Weights of a small image classifier: 42238 training examples.
Rows from block 3 of a small image classifier, named by matrix and row number. Rows with one number belong to one neuron. Each number is 128 + 32 x the weight over its row's rms, rounded and kept within 0 to 255. All counts start at 0. Numbers have three digits each. After the name is the row's rms in percent of the matrix's.
After each neuron's rows are labels from the 100 images, of 14976, where the neuron reaches its highest value: "colour at peak" is the nearest of a few named colours to the mean colour under the peak; "peak at" is the part of the image that holds the peak. Only what is clearly more common there than usual is listed. The data: capsule endoscopy frames (Kvasir-Capsule). In brackets: how many of the 100, against the usual share in percent.
# fc1: MLP up (model.blocks.3.mlp.fc1.weight, 576x192), inputs 0-95
# fc2: MLP down (model.blocks.3.mlp.fc2.weight, 192x576, transposed), outputs 0-95

fc1.24 096:109116151089091121116155174133100083113103118128098111135134137082105219147130145140133165099187165115120141112125111117130169115135123167112103157142108079109197115155118165109117179111158105103111155156156094141149105037099094114073137099124128131169129062125074071066125196125081152093
fc2.24 095:113095165170169123136117137139078135072132148060118101151138146138175140163142110105161135108096127089061115123132153041182140129178137179124129122193149116097155167159102135141119158115180139092117182146125108170138133067149111138109098143116137106166129113167144144082131120220179152116
colour at peak: orange (55 vs 12.5)
peak at: bottom left (55 vs 14.1)

fc1.317 102:116128124141111209150138129174120090113116140120161149103119097108132137124107168116126138122253163111201101100136036154061122145148117185134119098180101159089110146143141181141130143147136113149157112205182117122188137096114132134126170111138093116057089075130114127128139108103131115115
fc2.317 092:097135164133172190146116114153141154081167134125151034129130152133108141133108095124047116078098125126144162163070084198060116129143120123084104105135126106129119116141084109171117095162112187122167112111113114188154079169113191129218132159144112117162094161108067110198159142122116116113
colour at peak: orange (61 vs 12.5)
peak at: top right (54 vs 14.1)

fc1.206 093:158075136140119129113128187097122127174147163163148158077161117099121106190109134162127111121175118101209118131114144134080155072130079152123171107114129068154113142097158107139118120123129093121061101109116063174167136137146106124141145118104144143151086093130176125105161193103116171122
fc2.206 090:154065142080138073197153113137149108129152159156148115113166102084140045155134165183152107144052176142135172174150089167120147157138149101137138146174172143113112172137109145183062139156114146117125113167136162113147083058058118136161112061135125144076086166183132108117172129129135142138
colour at peak: orange (81 vs 12.5)
peak at: top centre (47 vs 9.4)

fc1.207 100:148136135166094154123110168074122120128092150082044140103154208131131106197118172136154070071113186098116088149156118121131136162158131122139125103165141104131095124178084202087100089109172102126146084145158133198137075155157121118152166139099128090175151115107161104133142098105138134076
fc2.207 100:148112168172063136101165156073109125100141171166091204158141112082123154106161087152155147140162142157171151099142111101155102175152175129115124104142128160061149142108127155179180144151137145101113104067172134164131094097153098117153148151136122102152131190167097120115121143158129123143
colour at peak: grey (25 vs 8.5)
peak at: bottom right (47 vs 14.1); bottom centre (33 vs 9.4)

fc1.324 098:140098118140075161192186150144132087075153141136144128058165121100133119169072126113132141141164098170100156134125129101097128176154169129075176102153146095115085142100126162103142173083152080193129150108142093112106072127123113115152185079123150099141185098127075107122117174090088115115
fc2.324 102:063093104177101083154131111175116174140127157122143111128141107055076088139138134160147132131122155107148195180147115138077157133126155136180096145183124171117131142046129141170106133118157111108160112140161115160115095160102133205127063124138132139171071106152139137108126113105164103085
colour at peak: black (47 vs 6.6)
peak at: top left (46 vs 14.1); middle left (35 vs 9.4)

fc1.450 101:078078150172105096072149105150134078173177132066109150077180094148134130156121130119160144103129165146134198112159140122181095099136112173105098161150086128126137104158159107139110157166111140128082161072148161172092156125147127159137110152094187097141134106106104153104129169105110152099
fc2.450 096:143101133121083110074074180153115116154069105100110100146103136160125108108171136175139113152135101084088068104151130141190126189126135177097149095130056174118125079145135122124122120176096180105131117105177134092106111087142104139117128165163159167169133132121125146133075019115139161091
colour at peak: orange (40 vs 12.5)
peak at: bottom centre (56 vs 9.4)

fc1.295 098:099097088174079132152114146085130124153109120102098180148113099080133134133118092118121200111118092185064111130120143123116135141218137125145155145183095163122143104174150105104108142159082128147141169146121076141156095118112105181129164178105160167110047164149119114159117098109152153126
fc2.295 097:113135077136078149109089135167090105117156095109160060113154093110087099190114173133204125093160148143123084091043135106152090174176124144108072092148066124173084127102108095165132110112152135198158140174153133206080129159141138160127145136151115117124108152143117136128143142102155128133
colour at peak: orange (31 vs 12.5)
peak at: middle left (36 vs 9.4)

fc1.126 095:076120134139150097107096134090140145107149140114076142161086065158148133180121156162154149110086092095087160142164170125153106048105172164143141108115139135154147139188103152086082134129143151110124122114122218142101101113142140091146144102140220102077117080110086109113158121128131130149
fc2.126 100:151092116157166091148106157146105112179135103175156094187184171149109090163125159142136105182180134101131068137090149167126101126111136214126141114127140100144162133148054060168171137112165183126084133077141120100137082169121166098120176153108112127152103155082135151151168133188193161130
colour at peak: black (28 vs 6.6)
peak at: bottom right (56 vs 14.1)

fc1.490 105:170106137144152122159202142111128120142027104128089145092125180090118105122055129146129076124112218142175136107142118166175194141139195103148139118115124127195111144115141170127153128169117122079094186100148175141087118171136077156123094128115166157132065149137111081087142086065085120153
fc2.490 103:137098159143126145156148145150158152136071179092094138108160149105145109218185143163173074082141128089120159122134122149106112120154146141150082116111153056132068114077140156188075091180092060158153093126151109122111058160102124157162136154136063095129068152068084172115175133147101101113
colour at peak: grey (59 vs 8.5)
peak at: bottom centre (30 vs 9.4)

fc1.248 103:110098207121062126148083138129119146086096109146095148091165088135144146132167131170122148139167159171111149116134182111127144123135159111110166094140089091146163076139165125136097169090147153156125138184134112140105141100172102045080153214095136143180123119125198147095154211151113173163
fc2.248 104:119111172107175130106167165115135123115114110132117165116181137209145070118070106109107129108127117088142109148201047151100156112092136124143104154121151057116079121112158078118081133108122132171143159112087153137099131160131149198125054126188122099175182125142147079141126169138099144119
colour at peak: orange (42 vs 12.5)
peak at: middle left (28 vs 9.4)

fc1.40 093:086138140149100126157109135161162137194079155127134166046153170126123143134128151148190100153129130083145145128192103108113153125145095120110088202128099155105104178161112102111105180129162123083116128080138121141127178130133140143091076093137198150099075102157053100162100129090169144175
fc2.40 081:122136156116096147096106119127183126181095140159109131120141165065171132138186179091125120119161129121126150137158149104087121062119146098094087175108133118106107142069150187137130129112137095097163121086078112080119143153113133133147161138134124139174124170082075106162097123123136213132
colour at peak: orange (45 vs 12.5)
peak at: top right (33 vs 14.1); middle right (27 vs 9.4)

fc1.143 104:115113126109186113132125162145163109119056136120177136081069098133130161142138139116108146165167044094094082160086143136172116085130107110085120118127112150127078104165150145095123082114127123083121126133131140114119105130071134185052176116143149130156114126122118169115125116114070148150
fc2.143 103:088074134116099119077187155160142142133145126156144060159129104144150142122129125156044122083137122081090116092168156084105075101152116119155066118064147076117123077159115158142169104165101141141134153061202093136131068164148093125085128163083126140119086119121111049136086179154127104129
colour at peak: orange (47 vs 12.5)
peak at: middle right (27 vs 9.4)

fc1.491 095:168161160181106122125144150089103110163171129110124181111148192137074155134106105139236122213184130130166161117134148170121153125075061134077129115148182106175195122152114090142120189068118115185149151148061160129119138116147118116123132148147151122170125086137125078094098103088128173112
fc2.491 094:101163122099142106219113104167136095099124143138171134174166146134135146101127119155110109119144179047150092124189118123134130165089197149122136108127142210159073149117120170101067100104094097179157126138142085085078097179121154153127124153128175096148143185152152079132128127100079157136
colour at peak: orange (30 vs 12.5)
peak at: bottom centre (34 vs 9.4)

fc1.66 101:093144134122166099101173142133101084193100094078223145114093177154121094188057122131142164159168135088129155138193115117171108078130093137131142170123124104135141142133140152152121096100114145123057117110167107096187078116139167119149100131162087143102134136105123203121090176120085131197
fc2.66 095:161169133120156132107101101197145108101099107124147142070102100110094090072133128155099119141167102082132137174120065130164140122091071128131108077162182132177074156142111136174187129129128164113131116134122183162126045081053104137163182145180124099079129098109098136103132142134136094113
colour at peak: orange (44 vs 12.5)
peak at: top right (48 vs 14.1)

fc1.519 098:175132134155078165101158153095160101147186159134100122079178166127085154122098113139115148131161122135093149136143110157066092159147162121164107132148126138135186167115087094157116110142073099097106082156142079134089160165134090111164078092103182180162142086138159134114158188099126198145
fc2.519 101:085064123088126131209124124123143134149156172136090138129098123120107044156119172121181138154147139174166206136140162107144174116158101101127133128092115153154057135165178153168070125160159120133163132155172185108143072118095126079109110122172125178137096116118120162117134164084143118095
colour at peak: grey (40 vs 8.5)
peak at: top left (35 vs 14.1); middle left (29 vs 9.4)

fc1.259 106:119091185123180075143206137115133117126188063104131143142130065159112122200123082105152137135139118129131104162153123131156100075083110088093111120156116135122094135205113119103102136086120175093119089097060122160171091118093141127170163160148144166128153125070163115136190146241097133094
fc2.259 103:042085119097150168135180094109083148158126097063065125145160087164094113119163170106111157199111141112100136160175136151137115102141077108107153132122118079185159097198143085154158130114125141124160108103149107099078088151183094145124111113094125120164100130090179136142172117172105145110
colour at peak: orange (98 vs 12.5)
peak at: top right (45 vs 14.1); middle right (33 vs 9.4)

fc1.274 101:102178106127143166115120151089158140169132075168152119071153100076121137118110151095102154158140111134166215148126123101125109132122090129118157105152135132142112198138119089137158092096107141158044116115175098153201110102094081157155111147098202158139119114075132105146134155203156154176
fc2.274 090:092130110126182168153150093148095125110069104129125072067199119089104105166073096119165101110114175074095118183110124070120123122161195140088095123167119180105116091098177105165122096190176118093073110101131117188114145107156106109138102086141090084154128126116135127150085127130094108112
colour at peak: black (62 vs 6.6)
peak at: bottom left (67 vs 14.1)

fc1.321 093:089187159211109118114185143145100121109122114112177179092103108139176158118145118145126103136149183105164109079139154109149237124142129156125132133133162140131146137149120085098135146112079103179161147173149099154115148105141077106054148171208093170160187117130105174148147148142168123113
fc2.321 089:136206081176109167149118095164133131162088141125183135130139100181073132102045213152170123136158145128161163077170134128084141110029123127135094133055138186196127181150112097121077111135087100124128134140074071115158109136125124098109173146124154151136205128133103151145142088120109114144
colour at peak: orange (50 vs 12.5)
peak at: top left (51 vs 14.1)

fc1.494 104:148158161127173092134157184169130139137135106110131178107120133154109143194088118186128101169168138130134150154095109152136097091075069151115102137140157105136140105150068184127114079150107128112137140102197168111108069159107133058116130143122109089107098163141141170118122249203132125166
fc2.494 092:101073110091101101124172100145140129151105117086158131090143156130106115130129123123117148088178152137119148117091144143093130091140124164079105122175147093203128080202096121159156165107135144111109145110130186160123055131109147102150186185158097092083164174127187152199135162198141175115
colour at peak: orange (42 vs 12.5)
peak at: top left (52 vs 14.1)

fc1.427 099:071134165142132113105142206176198117123115163118188146093053096109153127144075127123118121146196137147119136130122093120120092118109128161093083145131100150122117148135194165130159142141077116156171130165098174108107069110042107181075188128147155130118064158087122146157084162110127116183
fc2.427 097:080048169124094140087131164157127132164152149190147093094136094151112105159163119176121165125135150079150114135134121162068117098091065100160049139152149098084112109136067136090142084162121138111119163135137181155160052149136146093079113135096141128123058079116155083138087181114082084110
colour at peak: orange (61 vs 12.5)
peak at: top right (34 vs 14.1)

fc1.385 102:139097133123101159127116201168073125166084122126144195125173140143126152184113124128166081121131119130133121088104227136130123078153175125135142148147146130154129142071123129106145138156137060133046140176116110115151069109101068209091115096080154159159081168150161108149180148107144090124
fc2.385 089:105087135102147091202153115179128088127105152103130100063070133083126111161178103163138163123091118170118150084125086136130157099097130128146134116174205123147093135088165110158151140148070144127144126114091131120112102115117166214117188139117113134122081168095190090189192147143110154106
colour at peak: grey (84 vs 8.5)
peak at: bottom left (38 vs 14.1)

fc1.408 097:119151165146139092148097065154173073139081160169108129125110136112118130078096162120172099113125129099130123124118077139164171135135133083082118138103109138092143186102079080099124147111134186108091143169175134135151151124143129069113046137155168158163094086140082140160154121142150124139
fc2.408 091:129141136132139145109103104140115122108121113077107097169155109106132181126121113128104074119128163173145166137181127093099142053092131087117144163084125214107128125108193114128160103105160133137203108115127081176170161121159113108102133129164130129144164167095124133118160144124172147122
colour at peak: orange (31 vs 12.5)
peak at: middle left (28 vs 9.4)

fc1.32 092:124141076133152120135168171157150129108173139134127156132132115141134136108137159117118168087121138107076186142126159136131165150092078098097184188088205143060121124120158111122132131125144101088059114175072122144127148115168156156114158115121162158117109153146161113068168106155184104087
fc2.32 091:094148111122158121139142179128105117140131121138156108212119124139097145125141165134120120166129139148107153141088116195116060157110115161106146124148166100155130160184141147166130146114144147133119118108132107148171099140244131109190083113126103178162112175147170150149129121150123090141
colour at peak: pink (29 vs 0.6)
peak at: bottom right (48 vs 14.1)

fc1.45 102:147082172052123127215137159056077158092137175133076155122151128114119140117108144154121106137117148159144092137160084159128166158220179082097102137149076105139116128185113091119165130150137059125128133155113136107169156112101108125081132094124152147104129125094102091125131203081107134148
fc2.45 099:127189142073181136145127143175139180126102113076120126098111078074122082183149112129101127103142155142134141107103074138126135130142150089134069083139125056118131208141112111158150119103144133086103182144166133182158132166145165122093127119085106127094058151136150151115118136117091124107
colour at peak: black (45 vs 6.6)
peak at: top right (58 vs 14.1)

fc1.63 103:186151082124121169111131119127107094096089085156077180094210193134115158065125134148127150082113125111100102087159178100162107122101163141139166110138140124099075185121181105121127058088122178069112072172129132132166156165169112148128176109080169081179097138126137059158176086139129123127
fc2.63 104:099128108117078097081164169146109061123149177099098093147119050135087140129126161163105140098118149142116123124115136114162122139158151180127082118116210134176140148079100096197078164175099135139187181173110067157181128150146134172136146089081142162155113113150099077151091111143123159124
colour at peak: grey (31 vs 8.5)
peak at: bottom left (40 vs 14.1); bottom centre (32 vs 9.4)

fc1.108 103:149180183136130159192085096147111063122106146068087156061166171142109107140187131125135078100095138094103154085174096134120157148132133103174193143131105112118133103113042070165106131136110191141139133130177165100175160158097159113116088152178111110147146090101082152101116184148146128189
fc2.108 093:181147148121091124111101131129142071182093103058127127096195126143134154119125044129166099115177128114094188143109200105066150124145124151123133150073074174090151106125124140162141153159167103162183095144148119175135139126125092152154121136141125141123124222109204081129134122093145127124
colour at peak: orange (49 vs 12.5)
peak at: middle left (55 vs 9.4)

fc1.236 100:144100090143103156144139109130167107091081105066119124098120159093144077079124100182164117114144146116138118103104179104135107075152186107116154136147176162115111116201138123063166104156086160142108134169087145113083139065124172161101143074114169142131108121105063102142139143128118116096
fc2.236 103:113095149112174133071149151110116108115132155086194089149141088120105119113117146127098118094161110134118148128011180132126145143112140177044119102149116074140093092070104155174119143076156130165135091143089109195097133152151088134141095130097140170100133180085090079139126167098140123156
colour at peak: black (59 vs 6.6)
peak at: bottom left (62 vs 14.1)

fc1.81 105:074021105114115140164092148178145182175143146194106173044123159151110167127131112138131128190137125132111149133124169115169157142197100162087085176186085139159135127129084061121099105133080105088151119084137126154166117189091098191131156133121152120164154050148087130139123136055126106132
fc2.81 105:054177162101154112122127122146183164108132153166179081039080168034176102189096145144168150169156230109047077189106123078184129147152156104141080126141107136168144089123132155135174130135062163084146081097147115122091066132078123129101133133098085115177113092145133154149142062108135152115
colour at peak: black (95 vs 6.6)
peak at: top right (93 vs 14.1)

fc1.327 102:083124129074146092163151053103112131128110139169151131104127120145141123132103166143128086147051109134106074151137104135132165093148117121157147071113107130113054111129103108053108147107123098113148092114181103190126150210111152158141113166172120141128127110103141172158113137077099165213
fc2.327 101:168178157122185108143109148084151145111148178056135053128116139128128083120146091065131146133082207140123170148162119108133136100168160125148126157091128152104171108079092083143137103082145139054141120124169116144149135152170121171091131136126124140089133107114108165121208061134109116145
colour at peak: black (100 vs 6.6)
peak at: bottom right (100 vs 14.1)

fc1.273 102:115107160203117160127108126153120092120142116154125164076149132126127158072120124152103152187112117124149103122144141132091205197153071134097073107136126108102105101116130119052206148072153092140182173131160155104136095148076111103123149110107114145115132174161168095182104138108150135139
fc2.273 099:124098123090164141153054128072092158110088171110146152051205126184129096175112135124144153105119142110136140069135124122123115126156140078140146081136103143147144162127114090133131128164129165109151108124110148173150181149174151096141062159118110080106123149125148183147117141146175124080
colour at peak: grey (45 vs 8.5)
peak at: bottom right (32 vs 14.1)

fc1.318 095:118090175094102152117090156123081153126154137121097153116158111132115136105116174104055132157162176101143096140136088153121142160113075107139115081135139096121067163164093177132181169127102136187078157067171170135146154050132170142133133096186101160110129114171112098103178152159110096035
fc2.318 100:120153143091219129118165068177123101084162099146070103162157124101162164090089193112086127129100109128145138081121135169075160137086098141132076126220133106129094093099101144166120136126134104138155129145126165151103103105137131155209129075155097176103090145056145159189123093139128132128
colour at peak: grey (38 vs 8.5)
peak at: top left (70 vs 14.1)

fc1.356 103:163113211070152069138109121111079122154144137171104152081128111119109143144158115109162111138204066129190061116211148112072117131123120088079127115124079185077146153149098123147140109138139123107090144137135077170127113048134129116115154119172187147094087135134128134093075155100169205070
fc2.356 093:169142142120126153142167096100140139166145083104160161114147092076130122168132136151125162116143125121149089136113109138123123149154145101087124171118180093096137154071112142093106141073185131138093122078111184090175082158118126104118141064124141087135153149201140126063092121132127192104
colour at peak: orange (48 vs 12.5)
peak at: top right (37 vs 14.1); top centre (36 vs 9.4)

fc1.256 093:164080179134154108107080107108133106159109127140084094128102089126124161123056134143098068174077168147149136111159114215141088163118090093096110192139164081144133145081041095125173182067166115151152166140159115087133119056119124052074072141190177117169096129100095115120144164126142136104
fc2.256 093:173199116130168148079178161102119154144128104078145083125116114132142179139089129113123153056090111142119129102106197132104180124116136150143123131179110131138174151064120193082074131077155114117142156126159119133135104141105093113174106027137132117163166088097132060174140121156147168119
colour at peak: orange (29 vs 12.5)
peak at: top left (41 vs 14.1)

fc1.428 100:175162118173088110136144095111127052112085089174117186071179091203084173091094164188140116049141180147126109171111132088191167111120090084169120113123141167147125130133156129108088096094142140089139089141139114133173189130139157119138079141101182128107109162159113127137072081109143121130
fc2.428 104:084160140117105096166102123170153101110131176134131175166099108111124170158087162154138147146097162110190100114132172098130159129163148162172135170062151155142125080112125094169089103099101170112166184131119127133142126109147132187118117075123138137124113157136103136191128073087119077144
colour at peak: grey (60 vs 8.5)
peak at: bottom left (36 vs 14.1); bottom centre (31 vs 9.4)

fc1.258 101:058122131068116126111108184066099130157106139188075133096144081115079144128085158175145146126151070102143112075115102152125123131109084091135152098067171154151119107154142133151090104077145107180140157189151166096107117133117124181144097169146130183092147140140118117113164092132081079104
fc2.258 094:120146089082090130151079114137134140172131075171137164184143067076126146152090130103135121134126124122178130124120185081136122131144141118097185144149131130150176078159162120114161078170118077148160092118087102138124172099122158148137106151135077167165121154148132144122192069112119129181
colour at peak: grey (29 vs 8.5)
peak at: middle right (41 vs 9.4); bottom right (40 vs 14.1)

fc1.27 097:128141099153136097106156175082143095173133108132163150020178120086087125160099147067165093127159137122132149037124146120082136156128161146122126123125102195134066137183142107070139108138105149131107126102162138143201117127115085124124178132121171125131085141115102115161108150156160135157
fc2.27 093:117151141144165136112116121149092180074097093164160090083137123138159075124176133129122176126094130114088123220142185130081149102079124108082061114155127156131179102143132154106144157115133150081111131104102091182078138127097083151142171078147103158143115187129113154179044108156123182083
colour at peak: black (98 vs 6.6)
peak at: bottom left (100 vs 14.1)

fc1.285 103:117164111191146093142116070166144145086128098138099140124162107119105149184165124155186123095112190115170134107157155109136135111215034114093175139121135102116113051139155156133157135131134134128136091121129123152092094121108081088158064155175122187183115175148148122118122126134102102157
fc2.285 094:143116184104178087148133117162094189116081090118103122107154161132109151080117121163107131125119160123163121131163132165139155089130102082186157169124132129106113115099141135150129156142143171102127116109093099101097155165143139100166140135078135076110141175132149129175151070116116117153
colour at peak: grey (26 vs 8.5)
peak at: bottom right (38 vs 14.1)

fc1.523 106:107113156127160152191174149136174120149136138115165180067178066173153129174157169100126084127165177114146145069095102135106113128152166104076094090150088122130100165158133115111131080145146160100111098100100156112142084086034091157142118129171182125095156121112142153119106191140102126118
fc2.523 107:064147119109193125138147153145125139095167100132128122069152147121154072138172130166121166152082153155151159168101203154072149155130092182099062121169081100107144141133102132111158123120133175056099132106115126163161084051107149125147151046124086131081059142162114113155073186171118071136
colour at peak: grey (53 vs 8.5)
peak at: bottom right (52 vs 14.1)

fc1.144 110:103122138093078155051128156193108135105136125144095156143100108122113122156088178154120162152083171178095175138099161118132179130092090122139095108188085097139074134124116167140182174094097175121110147098122099106055142177155125126101080133081147079148141132110108141102192131144130095107
fc2.144 103:102102166122185112104104128147126170094110151167092144204113165154146107134080172069133101148112099116099060160105151125130195078115180100167075198102163145098119126122161127141111146084111131075079125098106134166131127130113140214138118096087123155199100090108110143179112103130117145158
colour at peak: black (34 vs 6.6)
peak at: bottom right (44 vs 14.1)

fc1.402 103:152119114177152119143086128111050105168152135150113176127159131129088144108083079086133134148168166153153135071164139124148147132049110192126129107141192139158148135157144079141107178118110119151139150142102136119180140098108101146161168155107116159132117114121145063093124115151135149130
fc2.402 097:147169128142110077172143174168140063097143191183178120178152152110133091162127115144125152155092193064141124182141144142138149140119112177121141105110195148173089144091126136147061150106090088133189105132119152151149134168124118118138147120127175067165152130106145093148092116094093119117
colour at peak: orange (40 vs 12.5)
peak at: bottom right (45 vs 14.1); bottom centre (27 vs 9.4)

fc1.18 092:191124164101134196170112144085158154108172143096157141089166109163086088070075108182155093165055103142114123086131116163094067124120166139139141100159163142158131170134104174189116118131105064135110158118142120119095130143113102140123058142144175175123057115130127043076184108104091101150
fc2.18 092:108133093093174140148155110192118096147168138126134147108085126208103176180119134113150151188150062084131082146109158127167117143143123156111146093136108122144081174128091091179152133148118106088110122136070107124114077136159123086124111146095086108158122109080139148095078120152151063147
colour at peak: pink (72 vs 0.6)
peak at: top left (40 vs 14.1)

fc1.562 097:154106131092096156167099120139150125084119092180138156135137064167137111114176104147111097091100165109148124158116120128163133114124103099162125185123063147055145057121099098067090105134103115091156109091129160106105111153104151169105046138088121158110114169170133126095085149130051111141
fc2.562 095:154122128118174169164149154122080158130120176140137165178107121098121132169126177144176142169138137202169110165130101109098118132150185130128128131159132125145105089158126096116156155099081128179164131129103143115162106117104165155090069044152116095096098175116128100199154098169191133129
colour at peak: grey (53 vs 8.5)
peak at: middle left (44 vs 9.4); bottom left (32 vs 14.1)

fc1.330 103:127125082068120168138116129095135110139194105120057154107193107079174134114089139145164120097112138159110080101099124109114080094185120120124143124097157108177178122188114114075118185099147119138115119103115119114136103116158123137051084145161110200074096078167112102076095112148082160107
fc2.330 102:183129166104109108113163111143180177103114111110170123129149091100123130103098078107129075105174119115131073112148122096154106106123169148135110165106113074180126105133050132123162118140127155202132102154119120132138125151100138113121138161087099073060066180179214165114136101145141140170
colour at peak: grey (47 vs 8.5); orange (37 vs 12.5)
peak at: top centre (38 vs 9.4); top left (38 vs 14.1)

fc1.364 098:125128156101143088103126147181127109142115097130118144048130129132116156134115119141149135133189117103101113091186112159172138075160131142119065201140076173151087193125099151089164162113122185068106136138202140133087200139141097139093113093168182101165107099125120133123083107137139134134
fc2.364 085:158148156104105078084107089115138195094113137164159134126130164093170128144147116087137124114134132088087130173135169073149097140179129131141125194145111138085150118098162119145153174109113124068156109127134079102088124172116121078152204154151154174179135092119104124130090132123135192108
colour at peak: black (58 vs 6.6)
peak at: bottom left (58 vs 14.1)

fc1.440 104:124132108166154107166180156095125139138101150128095183125089133130120140133100169088164094123128119090128066143117081145103116116176188060123039171168176147136111148178167190063160080117126101094110118124117206159108177130181157121138143131142155165142131179092044144125112137163086135197
fc2.440 099:160123169149133193135110122190143141131123139165097143129135115101155142137123145073125139138111179168131190152092109156115128108128109140133065154182134134161071110171205147157142144176140139151171120085178125179130168051196111151162158199156110171148137134143155097190099166139096200129
colour at peak: grey (27 vs 8.5)
peak at: top right (32 vs 14.1); top centre (28 vs 9.4)

fc1.455 102:133112109179129103093121118142162184112145152090077200147122155123156156139191135183132137146100129107210102154143186155147093214116127175138149161150102150132173151154118110079159103153141098111092082102144093155107124127114094138134087145131021107123155128087163147101129130092132106190
fc2.455 093:132120141125158159159167136166147120123124173107112120051073125160150182151156136183189186087161120146160097141132149141130119087090180144148146179134063125108109221074150118129149147137079095137081162136171066112130151093123149149139098161154126140171165158116130125109122060134137157143
colour at peak: black (45 vs 6.6)
peak at: top right (88 vs 14.1)

fc1.417 091:061067189078136171178168151153084175120162135104127169113096190107178150063133124111109164146111156122105094143138199086098165150175073128152113150136145088146124137117127118126088131108148069098225125109106082070153147133128181110138161118144137143149138163094146109114065130154077115137
fc2.417 100:162162144151097106138069175169087154119111102140154152140115095090091107136095121132174139150152119108096046147069121159149108140104067099116075083103119088179171126081123177193125136100105151062177084097125096127142119135121092115097087151093112150139125148095176116110099120133085132062
colour at peak: orange (39 vs 12.5)
peak at: centre (39 vs 6.2); middle right (38 vs 9.4)

fc1.451 099:113187145172141187124133149091107110073124124166087087198151162163093179173119115117175155109072119170122101106123106141109122111116076160106156104137108084118071111095126103118120137151099077124143114095147122112176095115116169159185076137180182095127163134141109110061190175129157106134
fc2.451 095:167119133134077162168126187105162110119091121122088112182049111193108112156167120120171153126106152107187166164126206124152134113169112110116182066103163149141154160135105114073095130094132120114054143104137163124095193094124145138116124091045113139086092119125161110164117169222147159102
colour at peak: orange (34 vs 12.5)
peak at: top centre (26 vs 9.4)

fc1.215 097:126135112130119141127143146137136121116129112104129160097170145114158143143154183079111149117110081086130092106114128127181124098100238142114102115169152166178114162190127156098121084102135169155125108150184131144104133146114109140114086156171129107090122135102114130096144085121124064127
fc2.215 093:115085169131147100181115121163103122114155167094151129122160104143149074149097144094038121116120123105084156160043142146085082146119164248137144094158110119132151106138088137116095146109121147169204136126141131165148159145177116108089129164142138131148069144086147098116079087102150172139
colour at peak: black (86 vs 6.6)
peak at: bottom left (90 vs 14.1)

fc1.141 101:186169101137117137193163114147122096116083143040086115061186214131150137097141157152137106161120134109128102120154107081139152118142192104119168156165159134135098183129119118074155115066098146115095142158128147138099128111112110121155133079135150143125119115105100071137165086119123087094
fc2.141 116:092100152155117177121192169141076052124133208086115147139157136089188115147134191158123182116139167114188119138146170121115124122123109167053137141156148128129063134108175134135078178171139120144166129163097108115079101127151168129128108117061119141144125102115081150152118162146102052165
colour at peak: grey (29 vs 8.5)
peak at: bottom centre (26 vs 9.4)